From a checkpoint of a small sound classifier.
Model: 3.77M parameters, log mel input, arch crnn, norm batchnorm, activation celu, depths [1, 1, 1, 1], widths [192, 288, 432, 640], rnn gru.
Rows from block 2 of a small sound classifier, named by matrix and row number. Each number is 128 + 32 x the weight over its row's rms, rounded and kept within 0 to 255. All counts start at 0. Numbers have three digits each.
After each channel's rows are labels from the 100 clips, of 14976, where the channel reaches its highest value: "lies over" is the class under the peak. Only what is clearly more common there than usual is listed. The data: synthesized solo parts of chorales (CocoChorales).
# conv: width-5 conv, stride 2 (model.blocks.2.conv.weight, 432x288x5, each kernel summed), inputs 96-191

conv.340:133096185124125118099092070128141144138129106159141129089172071109096122109147092172115137147109120135126097145171145114113082140146113160088120116156143080141108136134134153101106096136136150111157125079086101061071163157155107139116138106172106074136148127174056116138054123116136170099
lies over: D4

conv.205:157132135097082114099173171106130135115142125138097086110131138145156127137139208106145108108122124126150139118109166144139204118117138156137141094086123172117144116121114105091178092090122107156153161174145171165143066076156125151166067146095098203089126090113132133114222128173161025136
lies over: B2

conv.167:166134147142105187133157125146158151122107066136212108129115156119125156150130086129140102154118189159111113144173031195139124141124104137116110184105127103104161130151119101127087158189121097090109153109076119093150159086088156191024150070157139014163137167085128137137136098177076101084
lies over: A#4; D5

conv.393:080101143138164149156143132139086153126154131071067129145085167090081092068121147133133143110137134089090076161085102081132128107109143090175140124150161162152153123109106140111168092097122180126097093139106065128117112156118090089087110160103114183095101106137100084116129129111117139195
lies over: E4

conv.419:070160151162145104157148118137094131152137155048097113132084104140164103085134143117151171134113150087128183124146164112146113172126142137141199140081126119112170151112121130131069155115137123124100108129129053149150138055130098058149138092124086129179103116171124101076103186136098134075
lies over: G#4

conv.339:146101052160135100106074157140142177155135100149182118137171113174147134133162085156093094131092108146085123152201150159089082154120117195075112167159156128071127138124151151147171099146128100135116139156101161105133170104178073153160167135160116093147135118100111115102118121095091114144
lies over: G5; C#5

conv.250:109105086070119142100159163126110180181150078113126134153067159089100111072163151143086150082152151119112071156122076130102126131082153128122140106161175116138189135088079161123098059077083130108129112177112117140096103122083094126063135128119112134091111097106093077087160115103114116176
lies over: F#4

conv.353:112137149114148121145110109137125124153170148140101079160127099133140173137152163145122098091140180136248164130110131118127129127098084170159164069123142075077141167138130163091074124083134132122142131123131126191138080113111130106113096149119158176122125055151139164110118162127177116160
lies over: D#3; D3

conv.173:115207133149101100166152079107103156135088143104099084088075094064127146090098142103133180150155160075113167148097141099093152153138151124086165157115144159167105121121139117090104129093129142102139152097160098116077110115096128096139104090142110150123170106125092155118123089134130123035
lies over: A#4

conv.193:177138170145122154166123078169174103115164139146159131131125150139142142127124083146135130202146154123116115113116111137175139128159134093157112129139109122171110141206110155151087168152165163066144158059165152093127173193107153166121133147183152046158176178133162119211110115147119165105
lies over: E4

conv.226:130118118083140078151102123134097135168150162127055095130126105151115090153126171156097134135134103086116129150099198052118156136128140167078113131164141162125129175123188102106178071105129157116130100141175139072170060085137083072179074115041117251127129108141128088107141144130135113160
lies over: E5; A4

conv.166:133075152124106168123173136129125079083098112086145167164147175154113142064127148134141160147148104079127096112160160084120134137115159043146127062101079113170146118163082171113074102115107133105191146134146106122073164167130156115139120074126080122151125137142119031131146134147082159095
lies over: D#4; D4

conv.139:125139168120201088093141132131133115121105184155120123049096080103157088130069169081116163124072112144108139086079126140165129138090158128184114134085091147151101107098105111150166137150083150130136133117059144100085153152091082163131146127133083163145087147113073149148156095166159142058
lies over: B2

conv.429:098131131117197134111109122145156142160093128172140093156146108156113142162119050172100098133103135183124142134172136160126070162089086227102096131141112079047126188131156128122089161177120135159086084154079114087156132112108062134156136058178144053167129152106119150132105128132108149095
lies over: C#5; C5

conv.99:181090102134135150113135128149145168157133102159173122082103122079115125101125123156077144139126140140115106126128097132108080166105140189067116153179174120124100137107116158165148104160093093114148195148072137086072192145125130174085214113192133070152158144120060131126135088122138175135
lies over: B3

conv.424:123118121199121116161094154160141128117114161117158177123189099168174114121153089157145133126110149146131142150195146169156074140182134106123152154104128094105195163092109119117118132112157122105109104104126106085149116081181122136143109110149089094180074114177137128101081183123112132096
lies over: G#4

conv.201:096095175144130137145140120148092130094145094104061157116153133120054055095103142118154147136106124085137079134086146033126132100137123105165115124127117128164109092135130133110156084109150165108095059143103084092114148171158125079132091141089136191104109125166088081144142125109135148172
lies over: D5

conv.30:119109179120118149116134101133126083144115139139109151174163154172085141097125129153157139157111088103157070124136174073124143088124131077146117056122056083158121129196108158056079112113137181106173076118160109118111134192139151089147022091127132121119145124174140084168126155137113155118
lies over: D#4

conv.79:114136061102108145107140121136115250116102048130176120096105134080082064095121123154134121108118147132101105227177125155074166137143123161102113154121188125139155140091129151114124064132127095132156121132141144142052114078111058148114130135126066105109134085057057060111147099085081127077
lies over: F#4; E4

conv.190:151096141160094168162151126133126028098137115064133192145108188148132141091129127096143140144182162089085114060146096118163134119122151028175117123126092127174127079162100121155108130134133118095137150119157107104126145183135208153113147111126150101126145146137163074154137088130085133163
lies over: C5

conv.96:116159116177120124175130060176090179091135167108114146124128133079153123132086118161180109105091135089155148182130139071106156108204112158066173218145199143132141144073174126130142145140183121098105119091139074084124111107134174111151142143097112150156092125121108149101119192061162134129
lies over: G#3

conv.83:117107164174121159165123109148133114156185108143114061197164110153127169094188144131111102128117203129190172131150127113119095129080077178150158079110133064077127127158121210050068147070141158089114122127116120190117134111160109096107088128134115168144120055169130128123111154148124113157
lies over: C#4

conv.239:140141124168124146169143084184138085103109134105151151125099151122178134107109030082159132151152139124068156070098064136152094139153131086143131165120097128140081104122108123183099216157157093101129149081117132101129163140105191138116179096167157013164154157106168134150076091113078143070
lies over: B4

conv.78:103082128132154102136115120079089086115120136067048172110113115096088083125082128106101157119147134074125101101075112049137106108131135071122115132157136149160120114138146080141150088103101153093092088120133102071143136170113141080121129160088180172096119137122143096137108120120142141193
lies over: A5

conv.301:131077109157138148174135097131097033132114132096115177162096175104093184176141104126133126112186176060123073077134117060122118081101140050086113124201099132147120127156179133146120107165144148133089115116150086103116132158124204102120130109098179087122149157162129119091111120101155130220
lies over: F#5; silence

conv.206:117147121143139123155102096161138086092105147128148160155110124151157144139104004107135134136131136145085158082125112150141078142123125129136122137092076107137058114144127112171076226154152106139104110077119134103159158136109151117140172097170145012152137167131182142155025128101087146044
lies over: B4

conv.143:145154185159104206162236153184106122089123078103137092146139197117122134112158156118203102166127190122132165117139146135131164107147083121120187156104135113139147098130135161127119157160174131143125155148123106153125127116139153153129141120149075125124138151163106117129168150169093086109
lies over: silence

conv.123:184116059163087156123173155139131171124154082120181131083136171090115115118140178133163129139172169134110123147156101169123162135133164138087132179146173154154152134139099129160177110173129056137159205148116148107096172147165158225089210141160131125134157138086086122123183122168121127128
lies over: A#2

conv.330:141163146118079126108147171112141133130072165147124035118164116111180158151120167108135101121089135144154179130108145166149153089123126146130124133075121179082141107115108136105183146123111143197126177148085180182128109108122125176140103128113101133119075121096130145134171130175139047092
lies over: C3; B2

conv.177:134108164113136130086143142088123170139117096154151138070156125065071093120145147139090149116134171131106059161148075139113119145130134163109105153152149127148148106091128102116141066146107140083132100142061107044113124160140079157050124119147118135097135138143062119127146089161141136137
lies over: D3; C5

conv.153:148157070144141112125098100126124125108090166130133122138142143159137140173101099128127126151085038089093112150142148085124148093132157109047098144149076203125123146146150131147197114161135135152098114113176180071133114105142132106174104115113099114116123168085158113127124105086117115127
lies over: A5; G#5

conv.33:163151072104100144108144121128109118075090125101166113117132165128092135128086115164180064118094059101137065153138145127096202045184103111068113158154117179082126143133163104164175110175148109146102148118142142115103102117128181158153120129097108116109101170116120119094166133111138081104
lies over: E5

conv.410:125148091125117095109118093067115099122081197091120147162116118141146118103082121143088169147136127085090153132157156086118120144118176091071143119098104176140152153133122090109142135120083143129098094097182128083114130131110112071152105081136113128140144147115161091137092148116046157070
lies over: B4; A#4

conv.212:105147158149123052133129155095126144171103186141108075081133036141161089114147155125102178117080142141129165101114164146154113145112151157133144137088123126116143152095091105123132126111087156116137121124095126130133151096131081131164149094113072146159083119176126108094123152160155124034
lies over: C5; C4

conv.309:143149100072081156106135095102113118110106142130143127191156157143061171133114129199148105078120096124180077183160160115086174066134118099056112124142106107111156174186148108070088105111124118096142138117184131118113028110129186120145038103094134128092115097139129138079134161124139113124
lies over: D#4

conv.46:107103084109186112121106078156131137127147153134158136107074117143164124089093092147106134148109126125126129100134117118099072193111129176097166137161149103093137172066112130162114133136109098122117123114071107101085161151079124120120189117202157056200147116112073143117068143075143198102
lies over: C4

conv.104:147069091104145137128131188151103077177158121108129156110132158166154116165135104136156124136150126125079111065152127113107111137116122148111107129190105148106117125098157132204177120166144116177091144207095134114171134148154122130131146131115147143136128153136136118132155123143097089217
lies over: F#5

conv.362:120144129097115136098145099111142193136125011143169108109099110092103122164133126140137115127126189155128125177174081179086141166124094199100150166090143075078176147119149082125048132157125106095110105122101087109142099073079107152066130091158130082118153127090121160119125121146081109065
lies over: A#4

conv.326:132071130104153138076144125111127139114116119110140148113104118152162116074080140134142151115089098118120138121162152125127119165125132111162155091109139070114161159126071145086114107094102086080171146124095087135083151124108137128138126123147112107163115058102085109139137152132111161086
lies over: D4

conv.245:107137159125181129130140129165153097134128152139136125156094113165177123167132107141134128161093139158096147098140143180155101183119114158168174117098095081067176192133156131135060177167145140152081096116108076136198137073107082142137123060168140066199129153147130163136096197147064135101
lies over: F4

conv.328:115140121118089138153142122096084093149111132139092134154167179147012184143176115175128112101154148094172064116120134060062142083075117102020114112163084136133113160144155094085099075142106172142117111148146132097106049181167173087122067081120160109086152141179115150069125134127152119175
lies over: silence

conv.426:091129095036216090100111051144092120165143151113126135133051102133120118156060129159111116104131144117154117124092138086099120134125110178083140149180138090086153188127179097179091111157114137111083092116147106106158055146052120085132141128133206134107144128112137120102066163083152149171
lies over: F3

conv.21:124116186137105141137131179135159141150186098198108147169205171231137129187212111164123051156122153152098095134182161125171121091133084138170146095162128098113131140177147120095122140112159185133120113160172168101195093152194103127163059161136121114101124119161172135168138138144113105189
lies over: silence

conv.334:117125097061171115092133076104117143183157085124149128091058110112110093144104149160115131136148171125163117128100131119088125144129122185096155147175159077105163171119184088169075121151114113126096116131160063110162089125068130114115149126162215142112174123118139113108090150126152157171
lies over: F#3

conv.20:121141179143110121119165150118097147132098120138086114090179112125071080095143181120131159140142135103138119139116153095105140126131153114110111142092123139166143093104110119058157082132128201114166112147116128089087104169157080137136052110097072185115121135180085065128176121179139141095
lies over: C#5; C5

conv.317:125095144104135098126051105144146120147150130155158126124178084176116106184124102152114110162091086146120108140154167135146122141164110171100130135165108133099094165164187135161140132158152104101093073125141140042193146120161087120177119129137171157141150133137173129162104159126108096151
lies over: B4

conv.157:157130130128098147124158149124147165135107108124185143070111153092136117147113137116131153122130194158086092150172049199136136168130155141128124190102146133113174127095092080139139120164090083100138163140065096065130179113105145208033172090157141060142147158078099153133164107169114114136
lies over: D5; D#5

conv.208:116156163158151177134157143149140156130108096127163108137098142117102117149139092106150118160100178151057111159170103170128127145147070150126128169091120088097164125131158124105093139176142135129079095126091101089146130069099105150096106091147100060145123157092116116140136119145038114100
lies over: B4; C#5

conv.170:148151112163118150149135129118106068095077132093143149133123159105080164143102104084153145128140126115059114076130132105100139098116142068082112131122081193153090075131141084176174119167111138164075141121112138110104148184128168125143142116125164119097151174105127105121122067133109098123
lies over: A5

conv.195:131124104119136155133133100119126078131092110119141131155073122087092202099082123113174145123161152126217146110097099122095118113123117052107141112120102098149104106156062152135066145111128127080189168104103114159107111125080234106096130118139153094128140116095138141108109132157143128105
lies over: C4

conv.406:095111124100143131128156119160102128091198097109070127130103138143119101158130169149198075129125148097162117134137180086149181106152068149176192086140138069123148150144151122142106165117183072121152120145159117158175114109134167081155154178121156165101149119136171134157153205108134141132
lies over: silence

conv.263:132092082071119132098134095132123210084129102150150154105121149081104053143081162179130131088115111127130091213144145125081177137173148167064115146147218103150151175108187123117149074127142076097156128102159139095104106094112124150136124167107119175099124082081068094128148136086146150135
lies over: E4

conv.25:078182143113103102158157121112126163181112120149136069090090114098088129124147141138076156125176183131140159142109119138083122150077139177036123164132128119146128132080126098082080104125075137128155110142144119103097045118080121125115106059149111131103162101147084155083131098136157124081
lies over: D3; F#3

conv.181:158097163100124143078117139100160130165132100146140102167096110120125173108116149100098148115123128149183160122112134151152104129091111084172119046097135058117118122197065205100079113096100112093185173115094138170109150110102128146119102150123127122137109082105120120130113125162120118136
lies over: D#4

conv.269:147123081160081070137116070092126159113130095125137186100125101094144118116118102178121139121170156118154125162166114116110102145183121121040136138175194085173135152109128118135136104096137085108173150078172137134096126130145177127132163145148131110130170129126122105130089147050153185145
lies over: G4

conv.282:134102074085103148115143101139106169121090123103152128183096158113116140086128124167113144110134086115079101192179144129078155138107161125093126097150148136148168175110116165084115077097097096155145150119164153159064090096100092116123099063125063108128136067101099105089141135114060126087
lies over: F#4

conv.165:149118121175086102136118096133134146126106116130145173082167096097138140088145074150130151133159140116125129132174140115119071153167132103060134123137152102173128131093090143116142115123136112110176161077117121086055158153165159132139155111157095055157140133167103093129071132092130180075
lies over: G4

conv.372:121121142159140148119130143139143126164158139129141105153068108150162128106124142122150144124052161157169161121150133156181108143125123149211190140064110091070174146153087166159079166129129129091108133128090074171174164054124114147118155142129129132158069134129167105100103184145096112119
lies over: D#4

conv.81:119151160178144077082169167092150122110090159131113151095128105160187112143134163089157162131154101130150165128123143146189145138138158052199159138095119146170157125132056071125141157115093111131171151128125150139160108132128157134146134138130122128134133132110188132155150131161162126032
lies over: C3

conv.268:126131102094120118124135138131081181128115147116097104112161127112091046119123156153123120124115104077111107194118172095065186105162136151036097154154158160121148155114178125092185051107151167114132106146155150074110018104150077116166042131053108209098118102126088052105176130126126110150
lies over: E5

conv.19:123161131051089136118161109098105169156113105127117084145112146103042131109139169178107142102168158122183134184112149127068188115103137180043117137152150100134158171140166108066050074092100141085160120133191117122097035099094126129139085085111119176084140090151107113061148138144156119108
lies over: F#3

conv.15:082132117054198108097138086138096145112173133075086131123076118133170081151076154146181092120113113104146142147120153099143164129157099156171179115142157101089169173120154098167113160148157067150120104119146098152175072091087117083137143185115146149125132122104157134158105182094135143141
lies over: F3

conv.91:121204139181094099192152100127104187157103132112100082070116082062127097086148147128150165147167182084118167178121149100118166146149142148086172187138169180168131122106143129092127127104164171094130134103163093086091100112126099116142101110115090157113156110155097120114133115144133116075
lies over: C#5; A#4

conv.367:139111093125182113110103142139134164186187157151143144092141128149145134125159101106122118161121113107100110135072102096111122123121130148134104154196135178111081083129112195195195108138155151160144146163092184119108159149153086115130167195168154114152160149129122127133137105071162164192
lies over: G5; silence

conv.45:172112131112103124066147208081173097135158141146130181135133179185220111158153139149114131143146129147138163104132105165228149115098160076229143127132109131158185125149068088123155164094095142159160167163153193160176134139139153170132118158143123111129141112092209133182171146146142141184
lies over: C3

conv.286:143131088123117146131136142153116122076148117134126117135189156151083131167137139150173063136077075091142049155131164092098180078161108147106135109151132149113128135149158165125182078130192123156114138155156162130135097115192155131158077170092095166091102126140131119122178154097149109150
lies over: E5

conv.132:145116150142101155125117144116141093153151104130107083164105119135135168110132145096136119101123155136188162110125117142171116114103092081206171086064107102085141106173036196141089135079128115129159169132091118249129149082126149139084130157093115123115091084119156123114116155155118063141
lies over: D#4

conv.380:091126086116150104124054063132111114127132163108131171156088117143165128117070084167096136122114109097125133107154147086114082147151113136061134132186149114122108172114152126151150132135114098096102087077160105091119163137101137094150165130129148121170124133120132087121016165006152205120
lies over: G4; G#4

conv.184:176121132087066152066217199094122137125106109117113115109104170120091123108112255093121142106170156125140127116112137147126204135080158123105108112090117142131152102131117096121131097124078103115184164211134148127106116118127137169140127100094103199100123142097111095118255099200120066138
lies over: A#2

conv.68:111157122164152056147092153088104139160119124124122099059134030089061075117125108099096152128114165142100136128060119126111092103135132144090113142133104167159098084101146082171154127135144178169061076129102142128146142149141078082140131146124140141073147161144143140120095092169115098109
lies over: A5

conv.49:145081101141102147112139128128146200102082039147196145100132134090122090146127112169146097127130150156091097194218104177107160166156095161077124148136176078110179147112153121121121106150147066111155126130089114104127125106149093158086131111165121058123162118073098128148156102124101126089
lies over: G#4

conv.129:146118188159079126121164178131183167161148131188138104112174117137176129212148171177150117127118187196123129140157116205181152134135128149189195161132154131083168167114121099118158159146125142144134146141112113120204150100150105205126157107151130130136133140142156169155174182178131118140
lies over: B2

conv.414:134066175073160135057136124104135143101103120143144139099153113100090087125075142128105141131090106137075067148156141130125139138140117142133078119120119113135123104144146121105146080154097146112137102128086115037108151161135055155121113130145098135117122134126066120158156084154122151119
lies over: C5; C#5

conv.102:150092077087114127071157095107136198095117071151159140068109117061123112129041148174141125106136130142149103182157130130082157156150131152074132123156201088137155164134143129159134098127125070115186164124130148122096115118100136142110173148152121104109160092053073131139144113102140152107
lies over: B3

conv.36:117150147219117158178153143166097176105155087083151122098151157083135112094170075126163105130101195126099180164149071134146108092167105124145176209094168129122160088089093129131139147144168131115061115127072084119133156103167145139049161148107085065132112129142124118104129156133089090149
lies over: silence

conv.404:126189135166086082149160080110133140125088151132101127080117106089139153131089143081139157148179147111112180132088142129136157139147168096069165155123132164191116107133132095089133153104131100123180157091196149116116103126118172103156117101137118126103164114120147164144140087142150115055
lies over: A4

conv.352:129159098142096102114127059099148114064108162099099173146135133122161115139070137155154132139121085096162147153151165109160167113180119095067131136143145122139129156147159065114143143110142081089147121050214118099132114108129172102172119134086121159116126140128172102172121161091158163103
lies over: G#5

conv.217:142186123170085065156146108085137131134093156122094115097104081081143118113113149106126180162172152091116180135099137115135153158130180107092162125119128179198123122136143118093139138076127132116164149114184151137122110131135136079146100107150120152122182112132149138151133096135117135053
lies over: A4

conv.337:117099142048194139074101088138130137117142148141119135132112137107098108114069099136116126140097075116100055181116115101131132106123118079149107097146126109141113116168120144135115124146133172129150090103119127095093136160076070124098123183145127079102145138078100121172107111142131151155
lies over: B4

conv.387:121168078088125123133137123119047150129106153079089088138115142122103107114106133163135123112112083071104103186113154091068194101134145152078107123147133198096158165119152126094180055107125170157102106140163145124105008088128112090166037121079093159082102108112090087053156127094130097147
lies over: E5

conv.94:085146127118149064114095114088089116141117188111100094115090060153156093114082112140094153111077119120117183099132157108137082172107145183122142136116112134082128158098151093155109146129077123152063090124108102114160143106108055082165148103119110132163090128142130138071056157130120133062
lies over: C#5

conv.1:177102119097093140053179204103139090102116122141104123120111160166147131163125215111125128103119134138148120058128148148145192115074166138141110100098088157122135117140119085122153096123083111135150161193126161142159096132135153166149122116097129195098109123097146132136250117189148032143
lies over: B2

conv.98:153070056131143098125105152153128177147139113138172132106149121170156109146144095142112099140115094115058105153166149121074109154126125186070105142179148139100127141116157171158180077152141106158132130167113173095119156127160075127160150161158111108150146135091106099110142108069112132138
lies over: G#5; G5

conv.348:105084099074217099112122144132090108184146130094061150079056101114131082147085153120127141113155130086113111109042099082133107120124135130134140124177149127109154142095155106200108100143125152134075101163110114115184098156079107099101150165110191152072119149088146110130121130141132109231
lies over: F#5

conv.100:125097151128130089110104151108126106148146118178061137095210110202074087135157127122135106150085105139156084093106149071117132113124114122127100122127093137132086105130122118075168088116141197139127068148123164106137123184169108087144053157123143153120131127167146127174150124118169136152
lies over: B4; C5

conv.183:155122062180058157149163150151117206143130115118178141080127168039104095104148134148137149124151182120086117169177081149107135141151162150081137195133193149156158121090100127160160095167133103077133168132098111054090161103152149178061188138134085118123137142089071102102156113143123107124
lies over: silence

conv.147:141129140185108137165143127192103159064144115108134149112188149144124115122152136153191055137085126089139095169164161092129162070210089133109162169132167099124142123121151143145143130144222111119121138127152114101146140105200188144157144154069095153150085146151124131117151175080141111127
lies over: G#3

conv.9:142136093133138109125090126134126113109111158146133150153147157184157137183115088149125117154104038092101115142156151073148127112131158114088100127164077186117125165155150126146190131154150122153129095125194179066164099084144131071187098131111094118127123161096188111141122129083127117142
lies over: A5; G#5

conv.60:134148149121091102126149146138135176142144137145114016081106095106136117164141252113142143135153147130151149153069168149151178136126165174140142142116162171137122152084160127129171127138116134137159148147152141143151100069128082163161130137082107255107135137130129140115179122188169062114
lies over: B2

conv.175:137092010163127137151154099151125155113133139082162146110076147118181116065107082142143136131147127096059121111149111133084113155162148118097168161145179104115143157084087139180101132125129057107120154110124087108077163095123145132126192118164118064190152123088110086098100152084092151103
lies over: G4

conv.253:162086097146108135161135096141173144108118062143174161111130138110173120115145083137128119165204151146096124140174103171140107179169129105102137143154163093151159140126096134138110147131153087088163160088140124130130142141135142159097160130194168013153218139096155143189136101125108153103
lies over: C4; E4

conv.120:171101100147150146138136177126145037157157165129140187086096162135147139166110143083142162136159132139066123046088098139159142097134188083148117148182098186141133070099136105212191116141117117161139181173107163112145153170124181173120184143120179159100131164097142126135164078147156088220
lies over: A#5

conv.18:133146147077138133104111088145137134160104207144136107182114167132123160092102127198101136146110073124138082168163144103118147108098157093134118137141101168132129172156094151112159103132099167157126142090156151107058137156101089128124087080154119119151126135132104127131112143123125152092
lies over: F#4

conv.272:108070156136114146163141139119088115157140136062062145154109154144103131067149175123119174124162161051118113107129140075131119136068164091164157113106124129156163131129082153108111085064102156065136106148125058123121143148139123098123126089097127186136098114167120036094132154143092137177
lies over: D5; F4

conv.358:118150125110131079151130107132104164137140132119052095093144097119102061131124185165120145152144117079139138168098203059119171134157140176061131154170164142151125171123205110098135097105144151082136112124189116060143077106142095095180090120063119255128130109150112087117145152136151137121
lies over: C#5

conv.178:141089116123142124108096073127141154122083181145167132158131124127143118127079127179105142130070079141080102164198169146116136163132137137105130132125136097100179184132121140092128101149096126116115113071119112072081157115105073147137120070156101089165105109115073124133115152131084152063
lies over: G#4

conv.403:133099154155080166135168115122122038097128095073119183158121161147138161074128145088163129136178185090140143047147123119157131114121122039160161099082075100166134078155063125133073155100131082085181147128144121155124129162128213107127142110145147120110145119139172108151138128137095120124
lies over: D5